From a checkpoint of a small multi-label image tagger.
Model: arch vgg, norm layernorm, activation relu, widths [64, 128, 256, 512].
Data: trained on Sentinel-2 satellite tiles (TerraMesh), 145000 training examples, 96.4 epochs.
Rows from block 5 of a small multi-label image tagger, named by matrix and row number. Each number is 128 + 32 x the weight over its row's rms, rounded and kept within 0 to 255. All counts start at 0. Numbers have three digits each.
After each channel's rows are labels from the 100 images, of 14848, where the channel reaches its highest value: "lies over" is the class under the peak. Only what is clearly more common there than usual is listed. The data: Sentinel-2 satellite tiles (TerraMesh). In brackets: how many of the 100, against the usual share in percent.
# conv: 3x3 conv (model.blocks.5.conv.weight, 256x256x3x3, each kernel summed), inputs 0-127

conv.17:129149104144099137123167131115109099125142072113138126146125088181124177148131130138102169103087204123127137172123124110138147173153146070074176108151092136126115142165150074148182149077186169160078160134092172183144183148163161100085181137143082137159183106136130073093132099117145065148151150170111179088142202111123149189136145112086139143149142218173128144097140161132181140118219
lies over: rangeland (50 vs 22.5)

conv.184:167112150130093091131131140145155166120123169141136125113120098147102146157151102186181158152046159163120146149125196118082089127143163127079133178111180184137118088131134121189094130079124108085147127149111154151141143119165152090181127123132156123082121106101067067136114062118135130141085121143180164151178140169175157177101062079159122160159132176150167160155104151180135175067153
lies over: built area (49 vs 5.2)

conv.134:117150113140164117108059130113048114153138000142145138143138164131151132062074159167070162146151127158137141136146093164150125085129162154166129109163037140145119148127151132151136123144171137140121166141122127134150164161154140128129130137129152110148130136136120128068127141144145167141125140134132124161143087131182159101135123169098106164134056113148140113152105150115162000128101
lies over: rangeland (52 vs 22.5)

conv.73:105125110135075208160173133145166102153140148074157178171170139170162094133137125160146125086168164108156135194177112181149166136144179140129185130119146103118125097171184202054197118100098144145110067154147161151137103126171139090113168160179147127147159166147136116146144159129173155153185175127195175126140130159143166149135151167166162098136148166157156124116162132152163165118126
lies over: crops (38 vs 17.5)

conv.64:121156164164118137143167163118150113144177170109106156137081155166135147149190102159129151154123206148141158187079189142104114167124149133164134170105133136110156136160137172122098154170136130093159170131127099185149118084129136129159150137143077158118190123144168162171150122145172037099132184157132154143047183126154090162153176130218168145121165194167171084138174139159183170145160
lies over: crops (47 vs 17.5)

conv.106:101123081153149139160130095131157124109163156177141142130124167151180176129140183125176128168151149138083090132144103146174146161145172153017126100145121053129139142080151151056154087150160121116123197049171162145111169115199108167143093169141159070115137163150161140135153183113152134139108160108125157126116121159140120059120169136150154107117094140100135104166161133128113165193162
lies over: rangeland (50 vs 22.5); bare ground (37 vs 4.8)

conv.240:125136077156118134162162118131172083127199131132115171108158063136137138182146113094135150176106179091132092125126154132200159118123132132098131152137143082183137149134074117038147163158118117119146054098171152152117112150127131121139179165119170156184134091130122083135104129094108134150184138165139110135125114066147068090150148145156184146128134088101120092094177150139163157108120
lies over: rangeland (49 vs 22.5); bare ground (44 vs 4.8)

conv.160:115130147158122069143149182141155160169161155115161171066124175128176090146107085086124137100176091093155173147099142116175139126193145164118179165122143162108112117159094119171093121115150138173171075124102138140137110175171158135142191086170147148177116135062198100187089149094109150191148145124127116094163167115161178099178093136173137125175135161196070157143166178122110141126164
lies over: rangeland (51 vs 22.5)

conv.248:158098171131131108126171101158155171168146122134173157151129184156102177154146127117090125133139183125170154139081168055148075177138159142153161143155145156145137133150060150186173150099121175170094150142156113158173139142187162135190122160135185167155106136092147053162135119153191213149173133151185140173138159164148158123115123154082135137156181120160152184155191153148137090154159
lies over: snow or ice (70 vs 14)

conv.137:098161114147119186104144148173136131119156159167151185168131123112139149211190129200084123189158159129124155192147110115144154195101134097139104120176153159152157168178159050102178148125131150153109133135127166123129173085099151171152124130158163136129133109134168102162110194171121139157158155133127153125140165180109177122153130142103179074107141117116197135096151199141169073174115
lies over: bare ground (26 vs 4.8)

conv.28:162161128145183156116150137152110124057126178147105141155129053135107146131075149152168148191123021133132169188194145118130154116073096159135068076141150073183154166109147149137190097170125156127162195160122145124146076144089151155127117167108134062142168156177142181150155198126125166112132110184057073091143120117122073101111158144168089131134129093133143125103128110118072156133121
lies over: clouds (80 vs 2.7)

conv.50:115110134156129162125095113124108129142168100098176169167112148187102130155137176125164154162139168143126146165116106162183169094119151077158165139166125176173167151166130142135173176130161158165134163141140168138141111129134133137155153171158096148168144178156172108151101160130143164160160134130133129162097180178125146126144109158115154133115124157166156138166155168131136066198179
lies over: crops (45 vs 17.5)

conv.213:149191144118155140135115191143167139166161100162117167118151181155154148140132142130171151140153151153138168157150132198135135169128158132154132104151119140159191146159139159161156154140107122127153160191136103150141203182135152133126144137142136183162099138132099085147143109144153167155125133133131154144141143139175153164160165147078100140185142196110141149092098198160122089126142
lies over: crops (39 vs 17.5)

conv.178:173164150129189114147138164161144101176147116118108157128117141120135123193186113139162185106185114111140153157134114179154171068119179136194136152141141159143165123115118153107130174083120156104127149140194089150109116189149161110163159092131123191195142154116216122176141132074182164144087116161183188114163128165192183189116114164127139128144138123121137149168131151124145134139119
lies over: trees (61 vs 20)

conv.230:156161105167127107109136168107138069117171114156111153128161068137175014127122140112177171102175125092069107104159091124140149154156177162154143161105163132161140128034132115067173127163155170183169146152147135160098082107190152152134112069187166142154148141153133115134113109075162146129135107158118152138169111153145171161135138126107131145147085108108134152138139132183131151086164
lies over: rangeland (56 vs 22.5); bare ground (26 vs 4.8)

conv.100:126111107157142125055145100143119086155149126051118124126145105099016152110161126179133102073166125074158175112160152097150155155042153093128147147140158132086139159016102140134186168156101142168131150088163132083059154127016142143145104159092131129168142119126170150124142113142124143118135129137154146153126140177139104091148149120133161117184157127157130063120161154104103156161130
lies over: trees (49 vs 20)

conv.135:156166161125171117096171141145157159162155182127161163132176175101142169154166090051165123125156134159129185126143152124143133142159130166207088131141142125184140115168088154162100170176143159120168168112144146134156132173157119136159165155180195111132128199089144184138136174070110159150129163159141093154190131106156120154161151191186168134140174174173145162132206160132133163117103
lies over: snow or ice (51 vs 14)

conv.93:151104137161136141181137166153122120176139115161177165127132145164141113144139141134054156164063157118161093120115125153143113157148165141110065173167133192181142150153172099140125173167162178122148172169117072177162145127160170103167160111127044183147133137180150071169097120149168140175142111139118085094102177089112149131106174132154145143109147160181131158163091124113176110163111
lies over: crops (54 vs 17.5)

conv.136:169140156134149099110126152098167122179127142141146109099154161121179161095137143104189129180169150142188187193172145168164116223171171126149145103138133180195122136129204175206142127126147152151167133147159144187164192160153137099134150053134112124129164143087134135174127157129157193089143125138135121108137124148165171119149160172150161163156174147190128191138147163135138144159114
lies over: trees (48 vs 20); water (28 vs 10.8)

conv.201:079138000188160094168155125102126041163150152136111128125140123162116109171130120131151155154148151170020161182172181150141187169069158115079183123154172156112135102107096142035151154159180137135146164050136148147021125135120127162143157133112142126107128143130163156147126164137173167124124180117075113100142090100169096105086165151172132174151111126171123065095111137143175128114163
lies over: rangeland (58 vs 22.5); bare ground (30 vs 4.8)

conv.104:151145124179102165172131143112172116159153147132107099153113121138137139160158126136145119157167051155148121121128136137111152144103129130093133122173130086163137154147146169163147085031128130124126130102115159057139141106117151176157125131127141151122107164148167166146123148121162056053143135136093151166082191140128123051113165149156127157122178089131152100166141123164137163157108
lies over: trees (85 vs 20)

conv.37:144122157109159105142145111138139139140173143124150128089152157130175150175151167146140126119139148149153055133104168172206174189140139163154123139148169139168174172133141213120148110102094096147179174179195139153134123166191129152154122166161171145157090188152168095159149111140149166134115098159126108113148138130147112161079165072120193128102162138115127152140178153111174190148124
lies over: snow or ice (34 vs 14)

conv.124:139107147062109152121152146126127145114124161133153176179151119141131162085092121108139051134099145122133130134071150107146120170160122142170203096133161146079109175175191125161101216159107119148204108176080162124168138137137150116113142115151188067157116093168136130092101124161118149172159159139114154133196156100102109160170175149122132079158118135143090178124140151138174154120133
lies over: snow or ice (54 vs 14)

conv.119:109139121152146139089072107099204128103176144128180156122130166154124195105132170119143091163125146174104154196148105165121114194109143105163145143120040114183147130117125158115135071136159115145135125067124141131099171122136097161124098162156156140103159106160189117153150174123126104141188173041108141103141038135118147082153195122124155165113186146124121100120161144110134123169155
lies over: rangeland (48 vs 22.5)

conv.237:149172162167155155157147156147152171159179161161148157173177141159154136159156178130177166161148154153184153156165133151148169136163154135155157166163143177151146158183136129148162170146131139147176181134172158177163158159146176167139195165138171164168147162154155125143144166152178147134174158163126143167151169149180156135161146162133136158168133161150144133147162188140164147135173
lies over: crops (39 vs 17.5)

conv.195:167127176130135104148117151182114187119132128173179113162135204053179157138120120123098150155167086176127150142196130171143137109146111132179151105133126180123103147159160164142104133155140127141137187120092139174162127181172111154110126153188086065125110159149136137134164158143126169136079155187117133147103193096139122157157110139145154164154110128167159140147118121140103161193064
lies over: clouds (39 vs 2.7)

conv.224:162162150108156120137175143134185128134177165119066030095006140150095165126133148144170145136086142140151148159104157141177135167144151162111139153110143110120095156171155149157116093103114108125156051159082146161140153136165177111135170138115053133171128138131179065179118111137164168006122136124145136116078142146149117150123117126122087170159163155154151117138098159105136183126173
lies over: built area (54 vs 5.2); crops (41 vs 17.5)

conv.145:128137183115137134142187159118147161084154166193139150194145158116164184147144220123177112168167109145137150115148124135122120087179155148158160182181125159151147126154138139144104125247129155120111166145220153156114141115107191178167176082075154148140103182155194121142118142120127175158136103160121138157166152081168126082156128137137168135174156075168151183199126121131125152188130
lies over: snow or ice (61 vs 14)

conv.249:146073163122132126096150099127106168171123161175146181177139160139161149124144129121166135165124091140153039052147148126113092139117159167128135108146119155170147140138178135104198123076109192171159124173198097121143061141101181143128155094144167133157143163147130179076134140133153165187109122177089136148157189145125111150115160186120124174148148105117190169129142153106157140160087
lies over: clouds (41 vs 2.7); snow or ice (41 vs 14)

conv.105:182122113111171186121123172176155165156161186107123173126157171136086141148100188166123151111144185150141144126099120172214147160126182093126145111098150134180161133157107123112121172117203127145156127123137141074121087139123131145122158175192193131129100104152131064172130145136135123160101042159153146143146146115157145198165117140138167150120092143127195152085191134146094111156189
lies over: trees (44 vs 20)

conv.214:107138162083163132169141155098117131147091124165141125096184181157159110124173150119102181137139127176135149143057170145144188100156099108136100170090165108164121151177158132117123191174142126126140187178144156152125118160134135100115141173150174161135183186179106188141140163198171114094170123176197099125176187137117107123154118181122149112220149150169119142140177114153167132146173
lies over: rangeland (54 vs 22.5)

conv.60:142192131127170122101123146116187110108170164095125165174172152151097128146173096141168112051139095108059163128167111155168114085134104188183095161140142135186097073135073149134075109145079111145122085116140069108124168126106170108158114155165147131121127107122102159162144201126141138153168133171108116151194145140122110193174122133140141122174190129145159177100109111127127140085137
lies over: snow or ice (40 vs 14)

conv.127:176154139153126133075148113150143124183078157044138147155160111161027138125140119126159191038128089079153149160138148063150116170118112142112143135167132157075143143098090128155131145093141141124141151135098171066160130136029161134140124169070128131172132139157114157150093126168178123152144119159144119161143149160121114157158136156162144144134171151160156143103153151038130153130116
lies over: water (82 vs 10.8)

conv.15:164142133183152090109129139166158176100142140188161158156160125159186131099136149122143200169117112153150143182157108213149156156105133168166180119096133124127146215084162165160192102138129111122155117089131131165147135116138149094082156148102137181148133151142162186143119140131174171136134163120132101182145162159174170144130130128154136159140112115091144158120155144142147141195091
lies over: trees (51 vs 20)

conv.234:180166215180143075138136140122158162161113157137157129113169099132182141152143113156164138130115114147171122161175145177154130097199121179103133155166144141151144136144123162176212144127169152165125166169134142179139127149179120146160107190160186124152150185111137144125154135099133179146101127202152130149177111137155129149136110024160155130128206188169140178165126113151176150167190
lies over: bare ground (40 vs 4.8)

conv.68:177092157127150044138165157118139133124143127113122087104030149185087143173168053122071149143148154180147150161123147117132099081135098104153135163117176125197154108162050110181128131135171162126113188126118146122145072146145106150143146097129115165156192194091149078134106159120175129061149046179117080168042143122121134154127093158154123156144143076142154149146190091178139173156182
lies over: crops (51 vs 17.5)

conv.238:131134000166143140158157163128142038122104157169135151156134113133154082142137157147153132139129139105000153139164157128122123131076135142147114143124116106127146128061135134037152141165139121148114121120138164154000107139146124127132136127129133128115140158145113140141118114174142132139140149160137132132142151135148115121099152164145134106132134130137122084156104145160155139115127
lies over: snow or ice (39 vs 14)

conv.35:148174130159141195146105110150144171132127126129097179095138167128099105129118160112077128115136169053162123126144120129132116112108132151136179142097154128153152128151124158151170183130142089143099062147056150139161075178124171176158159146124104109178123080163140137170190190131133159177144124158129121180104161083138067184167140132156143146147128138105180169159141152141159113151148
lies over: snow or ice (44 vs 14)

conv.181:142184102120131061130166154104143138109154164163115088129127142175228140153129141098103093169181153158148136125111155124115168124148152086152135106102094215161153140136169124162157114057163167157178150165162117165133183122168126177145139097155141139106186103102149142141177161119120204127161101157086104143156103143175136136120098127173120113135098162100077141122166158163149172127141
lies over: snow or ice (44 vs 14); water (30 vs 10.8)

conv.38:126142111038182151176166110184098107160134160138170163164130098145148143104119169152163106128141180153112051118125209068167133136180115165127120161095169111183118124154151101088120142148153177175129193152166148121101125115163182134125132105158154145158155163145120145078139042162164130131123114158164199118158165160104114122145167187137136118118085102123119099142146128158168165094142
lies over: clouds (26 vs 2.7)

conv.62:135132150135115167134130133113152162118159181137169151172135201174139163141155144140188119147096169154134075075129160167120156073145080125182146173181115067172127131178151162101139169151175160145167086077127123112148134166119138136160169192111180146127172043188092159139124162150140078174199178090104155180124111128163130112102141148170172109166140161177171112133148146127136133195179
lies over: rangeland (68 vs 22.5)

conv.66:144116027166138148111120152127124025148156156121153142159156118147137104143156143157118141158153146126000156169137079139168141124069150150162154116142092127133128139102133139039156169153132139166117137121110144143024101140135126127144126157156137105130178138150152132158117149114133133146166132151121110129143130151130108167140129135158180131117178154159158111150105146184141134116154
lies over: rangeland (77 vs 22.5)

conv.245:153125134127156137112104124108219144120150155096109143191141130155108159153135137180156162153093185151096105150150155194150120175148153132139147142132177209147137099140112171108147148093126169168133137083123132206153188106158149141168140174148176104154203129144168106157136122131158194147180109192103136145137118163135121092122172107107159108123214148146150118131135134124138157154184
lies over: bare ground (50 vs 4.8); rangeland (46 vs 22.5)

conv.25:185087112095136151142163169133113137192174094137138068146118127142095185155171105139102143145126102132162081098168123152139131128126061100176095074166127120164174165132142115134156156188126160138113185182188130161154129131192139156121147121166096110152120194154165143143110118119141142095125111144146137164060142108174103170123151110111189096130179113161128174123160139117178170177076
lies over: crops (49 vs 17.5)

conv.32:130160146126073140161112153135169132161138138151132120126205094138165157142189143148157153149156171155154161110134127190098167158113151113066122182094140163148174127163173158146113050077117130139128096122154150117141189134154164102098135149144168194142174145125137050144170142152142107157180153139171114106175143156133168179115151125107148165138154204098166164153124030142114080203134
lies over: trees (69 vs 20)

conv.39:152141158147199082142161143166115159174123125178181133098082151152146168127146100169137149133170127180130168182099199143152160144165192099210151131146120135126147128152158089181101134185172115110189170165181183106130104122124137164168131121183164122111126131100168188136140120171091147124146156165178179099153156103127161174151140137148091203162180120168165133144163173178160128115115
lies over: snow or ice (85 vs 14)

conv.75:146105128146129120159096071188040124114108071148184089174179122130106131065049159116017132123120164154166160132149126116166139099191105123130146111170124112154120170155116128190143161159144138153172145111120162145169147139180088139136151182181084078154131115158152122036126168140135150144159131161147153136118111124108036116150163193122087163173085128142129160154140156098135126151132
lies over: trees (52 vs 20)

conv.70:087171163132145127139179168142149188120116167144154158155156150156152183203157209134135132120153103115178114163114162143175156139140189158134184120169191155160236170146114090189170174185128107153140161132124147155160163137089097153150120147119137170130126169146126064156163145171135152154147140178143163163140116108129172124120141141085161110150156164136109128142182157179127118163175
lies over: crops (44 vs 17.5); water (29 vs 10.8)

conv.217:116194174165146161110150166167125082146186160136146108115173188162190120135126146136163161138158101138101153152170060142154137183157153169179152117120105146129098149151137146123142162177169137116148179210145127143104183159165079100175112166182148099144175140110125146128147123125127145109152148132155071162104104137111172117173186161177135154209095163149160109175129176131176146146161
lies over: water (30 vs 10.8)

conv.156:056161116178130170161130135095114147129170125136117148120126124131134140093131149190161155096122138103154205170129127098005182161163107150165159146105134132041107099179146125106145103134152109119143095107172155132136194125137191143080115147130159147102121152127193143140128157145148137127099166139144164108181128133091169025128168124152095159171142091144056102081082158101124127107171
lies over: trees (59 vs 20)

conv.165:159142128113172141135139154171136172165135131144170149193120130222126104140161081169116141138161205132167146210184135166122167116165147180112159163103135215141157138143120177149167100119127164150196117169129160128176147120177136127149128123188141135161143152158100130122148134173152099145179141089155129118139125142138216164159169181153178154113127131105138199144104161153128104136136
lies over: trees (61 vs 20)

conv.98:152171113128085152156191151207149140193085168048197165167171131160112109141142119121133111088139115149137166125117163105104138146149138110191154173200160153115148179114109138102097122107120148149146120139102148156127115163126156187110134113125136188152114138152186143172141107179144092132168158084212162095154176104160154116186131170155146118192193158125165100157161156079100181102152
lies over: snow or ice (52 vs 14); water (27 vs 10.8)

conv.110:095153132169118138149092155110177118099112159164151144142156139151138150147154136155181172133173119130141181159168133174123137120097079147169162226048089053193121117145158150101192072126101109157120145142134147135116178142126109127106134125102133163148171099111044136076151171132108114137163100141171101140113112126173183083152110140135173150149138094118112111066137164131140146181139
lies over: snow or ice (32 vs 14)

conv.89:108124171145084171092151101113198133127163136111178157161126183130164147114101166150178163142147106158153124116162077173163106155175135144146150085136130144159137151157162211137137098182128192123146140157094160160175121131150108115109128148164149178136078140103131100150139170073112196183153143127147124131114137161117122108176152166146142106124151166139136160118127155124091144215120
lies over: snow or ice (45 vs 14)

conv.108:158138136186159163185087128128118180135154109175136120148128160091109195159123151173131151163107156152146169115150164125161101107166156123141180155143168197126137157135135086158158126160184080161173133101164135142163128092146112158207096165123126106080112183159173088155152090068102186124144119163145186163119146170144141152157118093094130189186133188176142126178113224157149128154133
lies over: clouds (27 vs 2.7)

conv.113:144089141129137106145125124145166120152172123157109144173151112150143136173125158098157170138127163154164082105132147114178098142181136136110138175182154202172126130150114141175153157083143156161095205131168152159150185150191164153179188086175144162149136169060135090159117100080149156135155113117141134162116155169165161134130152117123142162140173142129170158166140186168138180153189
lies over: water (33 vs 10.8); bare ground (30 vs 4.8)

conv.166:196175124135114150043134165147132078183103143158135144134143105104138118130120161119125115143166136100141159115133102130124106155107185167114124146140116099090144130000162142126151131167137124125118155166124000117106073142116129152163097098133145162143139132175140103167138107095155147131122123152169144171119138120163141137151170143142129162143145128165169058139149131055159132166130
lies over: snow or ice (95 vs 14)

conv.3:111183124144104138176171162172140156174128163121136167166179172147095139142156134062132045089160139045187170104141138082075117101159170192146186152133185130143138121137094097142133146117121142139128149163146115153171099170169133171105129167144117128160110159113186083177107161122121180128128136163139136101154191116145102126141099149168177082194192219183108151150112159080155156167146
lies over: snow or ice (58 vs 14)

conv.246:108120136130146124160152146153128141114106163174097159159123090123161081156166146164180108179085185120154095134178197133174147174137155163052091166142145093101101114146192124098118179123132123091084124144199151147140142114102188102165163123075148170126131124100152147113142092120140197138183092150143148162151178147169141077099157058147135153067135081140118117098123124170179143142092
lies over: built area (62 vs 5.2)

conv.10:096127156151157187138157122113077144141177150110169119127092157160162105041061112156157152081171127141132146155136153168123169188116139187138150173086073103115112157160161126091153084149106151112178156169152164152149108143124135102069128075142141151125151191114135122027154141181175119092113185120148179088125120180146171127158186150169093145149054087130081133110179137154117109102125
lies over: clouds (35 vs 2.7); snow or ice (33 vs 14)

conv.91:127145135163190108157174152130121129154134148121146158114132134174106144173209096130168141124127134077193156158110175134154113105127093165133143140135172110147153151162125117113158126096118125122147121132155079148132210189064169129167172079057172185112113132137133147161125132175143125172174183150151168172161127154176185175119154128140143186151172133146144126124107109159161126126119
lies over: crops (47 vs 17.5); trees (47 vs 20)

conv.142:157157140093176117147151119125154132147162133135098045041086123138114155116162112148160152141126143142131102134160170173180139160143111147115135109150144068143115087164150158110113131148095063141096070170170142153144161147154156115122170127116198122143078144129157187154128101134116150016139131141159151039131133145146104150134119086138165148132177127155140124143139158115166153154140
lies over: crops (73 vs 17.5)

conv.154:101117118141136131165143128149086134113114122132148149166166123142133120089052113096108158144119159114169108078148174172176172120148125135119143134146134126149102162181132117113149137118078179130122101131167144199154165159148139101141177188117177126140128112127128092088083161175123116223156159162183176197112130178114068106167117143095146057114100164105083087116182130141131118154077
lies over: snow or ice (44 vs 14)