From a checkpoint of a small multi-label image tagger.
Model: 64-pixel images, depths [2, 2, 5, 2], widths [64, 128, 256, 512].
Training: 27300 steps, batches of 512.
Data: trained on Sentinel-2 satellite tiles (TerraMesh), 96.4 epochs.
Rows from block 6 of a small multi-label image tagger, named by matrix and row number. Each number is 128 + 32 x the weight over its row's rms, rounded and kept within 0 to 255. All counts start at 0. Numbers have three digits each.
Before each channel's rows are labels from the 100 images, of 14848, where the channel reaches its highest value: "colour at peak" is the nearest of a few named colours to the mean colour under the peak; "responds to" is what is common among them. Only what is clearly more common there than usual is listed. The data: Sentinel-2 satellite tiles (TerraMesh).
# conv: 3x3 conv (model.blocks.6.conv.weight, 256x256x3x3, each kernel summed), inputs 0-85

colour at peak: black
responds to: trees; water; main land cover: water; flooded vegetation
conv.250:121147034141163179191132130149131151169115158121131154171144181169148192179146135192179151129135096117094197118181167158133169126128160182171131129103173171127143148210101149124176155187125153150144151140163119170163146130165188139143133108177156112119140151

colour at peak: pink
responds to: snow or ice; main land cover: snow or ice
conv.164:133143106135133156078093109114149136172127093122150112128165155125167197098152140122079158141175173185085054095177167169167138156084129137136078136157172168150134163111163170125123094116126124144134117120137105167112093152151112168183149169183160145135123120

colour at peak: orange
responds to: main land cover: crops
conv.74:162135112182129167141154151163111160132139143111125136143134165113134116147111171152138110152147153162146160166188103184124188156170158078155160149113098082158162145151109118124163146130122203152140114140140134133142082110151096109086079156139134117102127144

colour at peak: brown
responds to: crops; main land cover: crops; built area
conv.48:124123140167100166127123126123137157142119152105143151158143128117189172115185170089160151134174188150126122152150076164127140175152151087091125137173141121099196143126118166163140176126121141164138125129156130132169140051185102149184090091136140129140125159

colour at peak: brown
responds to: built area; water; main land cover: built area
conv.47:146184164164144092219157103122029107090153138164114157068135143151096136168110154160149119126120103170145162160120153103102111050173121195130163178172059129141091120119112110151169092154183117114140135156134156199153151140167082109146173159141104114153153088

colour at peak: brown
responds to: built area
conv.44:129162132148138104190178126091185072098134188084153148078131162107144168066075126122158143146191133148170109192131162100143097095049205177138121140145109148165128177139176114156153182102140130091182142164148142155131102148176152181161198145121183153121137137

colour at peak: pink
responds to: snow or ice; main land cover: snow or ice
conv.78:154158153168136161180144175116120137143130142155167133108152189102176150132175191138119086153143166123160157182155104120157152179115147139112178089105150106100133131170126143108114163172109125116126139160111102127128189207149087050107128116141139175123113136

colour at peak: grey
responds to: crops; built area
conv.36:127128138100083134107106146165137182146150155084161104182143147125179130147150161119124135139146138124113060181143149159141128192121148152134129190181147123162177144144133092150145139117159204144131117107158128145183140156138093111129107139126158123145146132

colour at peak: pink
responds to: bare ground; main land cover: bare ground
conv.108:148133172172121148144145144166021148129097150170147111137138109135113126156136161161112144135142141104182167082148149155136133095141156137111173211097177134131142148165063096139079157084133121128169155130090163125141189126144147178144082146132128131113137187

colour at peak: orange; white
responds to: snow or ice; main land cover: snow or ice; main land cover: bare ground
conv.134:183123159163098128130147144139142154177117165132181118177166138137183149134164131128154150138141168181169121173141172164187118125131189143178163125173166115140167170152124136102111194120130115154134186128190140116176140121155115126142151145158133061114118164

colour at peak: pink
responds to: built area; crops; bare ground
conv.194:149149119152115134097166167170175181149105097150158161120173183114185151102119124181056127132135071067135069064150110158172126149147138116199139097141108101138164188137134142134126085141108175171159166152114115113154165159091150103153186146082168170143160160

colour at peak: white; pink
responds to: snow or ice; main land cover: snow or ice
conv.104:163150133098110194130156158107136149160118152192129085105133091146114093143152116186152157125162166172122142111126148166166148167108083139188120140134109144074072119102142133155073163106077168117092163157168164144153124160069147159106160168155118161144180139

colour at peak: brown
responds to: main land cover: trees
conv.152:185162159144172108109124131169097121174152143147122134119134162167152084156167132172186140145144096139150200144142130154125151147165138106127156177166115180174147093137163207180176144140132149151129093152153157125131191180095164104137120154113153145163124172

colour at peak: grey
responds to: snow or ice; main land cover: snow or ice
conv.43:105150144130127097110138092153155141119128120151120136135126161024107144162104186182112110136104167155134172109131141148147139157146164133074089141097122087162130156156120151175129135096123085054143125109196149129128124116169184154141110143092129146149074162

colour at peak: pink; white
responds to: clouds
conv.226:153175113142116087123105169139201174167116166103153152152161177132119203125188127169093123147168155173101086134150183164163116094113198130111142155098139100114122161110187157124161120136073155132195162162143127133132139156119111189139123161114155166174154125

colour at peak: grey
responds to: snow or ice; main land cover: snow or ice
conv.61:120157135113162125148075143091155129119140157102168173131157147114157149100189174126187150137126160121128151091159140168158118214161148126073108153152149100106142126085167146190167100108058145145156185156132156160145066137150106138196101146163159132175120158

colour at peak: pink; white
responds to: snow or ice; main land cover: snow or ice
conv.218:170144137110121170168128075157183120140108146135081148162125121159122120150077093115145181109103122135065139092074184099119186138087115116149102122181163149109051138096170092104108155145170128162132170155140149111139082138151154182166170115189104132127144114

colour at peak: grey
responds to: built area; water; crops; main land cover: crops
conv.232:147174136149136085157133202158181194120147199130175183150180142135147173138196138140127123139126072125133151126149131129163159193110113178141091147139110181154144145136123128128137061071127095109111166153132145180170130131174093085152133154160123111132125144

colour at peak: white; pink
responds to: snow or ice; main land cover: snow or ice
conv.76:124155140143152144135170098173143129161128178103157147100128138085173062147134168134133153128139126164148179121119172122101127135126119099210166103158102138122111122169153140190157127156121161073131149170167132146140139131186144127147151144146132132143147109

colour at peak: brown
responds to: crops; built area; main land cover: crops
conv.51:141139109134145111177139163147133168104131100151159101096114125157113165155104122090171079111151169115142089186171210161125134122160182183137128145184186111200149141157155149097137181150131151136105145111110177138114086163167129188116170128174120145157143141

colour at peak: brown
responds to: crops
conv.94:121171130184170147115128080176127143174152143146166134123142066134149118127109139143121133134155154123105182166141166176131123114141157179114145173136159163163169144136159214137136164144146186126131135136168139093150176128115190116136177105130155207165118132

colour at peak: white; pink
responds to: snow or ice; main land cover: snow or ice
conv.201:142180125165078126075143155119161122149144160087162094051108135123144117113179153171160132098152149143107108132171155107141163169115105102176115103103172075104118110121121158084139156106118161137117155131177120185134099082150076170114142169150168179113147136

colour at peak: brown
responds to: trees; main land cover: trees
conv.220:091086172139186144203158127131113141104195127143174136101102152150157149147090118091185131132173157174149144109145104117101121177144137158105131124121147183177168133165144129152147104074119191118131149142136125100154085145210142107111177133146162172138132135

colour at peak: black
responds to: trees; main land cover: trees
conv.112:111168090146163159126180185172204144152155137153142139163091165074092197187147110124104103113141127175176119179084177062155145078151113167106153158138118106165125193149146158169141139080111119102143132138196126115087141167175130164145131136122157158144133119

colour at peak: black
responds to: clouds; main land cover: trees
conv.139:121083079162177154205151137161123105152111085162161166107059143152191146188178137183132096192128113141105134158138136148121167125105159107092140155126128172154168113106115173180137146202178175111161164163142148096132184148111114183132140095104154147148142184

colour at peak: brown
responds to: crops; built area; main land cover: crops
conv.189:102104140185138124088130164160204125132162192114176172138156143163107179164149184140128163152134119134154161168126160092184162102147164141147127164135116139131131131154100109096123093096147108188149145173180104142170151140146156043122144115173092157087142107

colour at peak: white
responds to: snow or ice; main land cover: snow or ice
conv.70:167185121114128157136132139138127167151127148118125143132147157137150156157125163126078128133121161168117135144138169125125160181154107150123137184159155184150153129156132130094161189091159203167136189143164144134122172158137197142127113135090172189147167149

colour at peak: grey
responds to: water; built area
conv.56:176130139164162166084157171142110167117172094166143163162191169120125137117168155157097152110180084104161078038170150166151110170147113110170116136131122074160132175156137110137152103171089141146101128165126124152104138124099092164097169165133129163158138161

colour at peak: black
responds to: clouds
conv.193:147124157118167188160169183103127144178121180130145159125171147110141157107172130109151134125127143152144154162154153102134157154138147128127164155174169130149116131131138176183149133128163143139119140165144109163182116196179158138165176166193145111093128118

colour at peak: pink
responds to: bare ground; main land cover: bare ground
conv.1:105135112192155158103129095173107068161099150167154170083072134131123134150125113132060143116083161183165157074129116148135163106181137151186151151092176128171125161125136087133149091136155095188163110159068157165136196127166155103179162129181115133111171132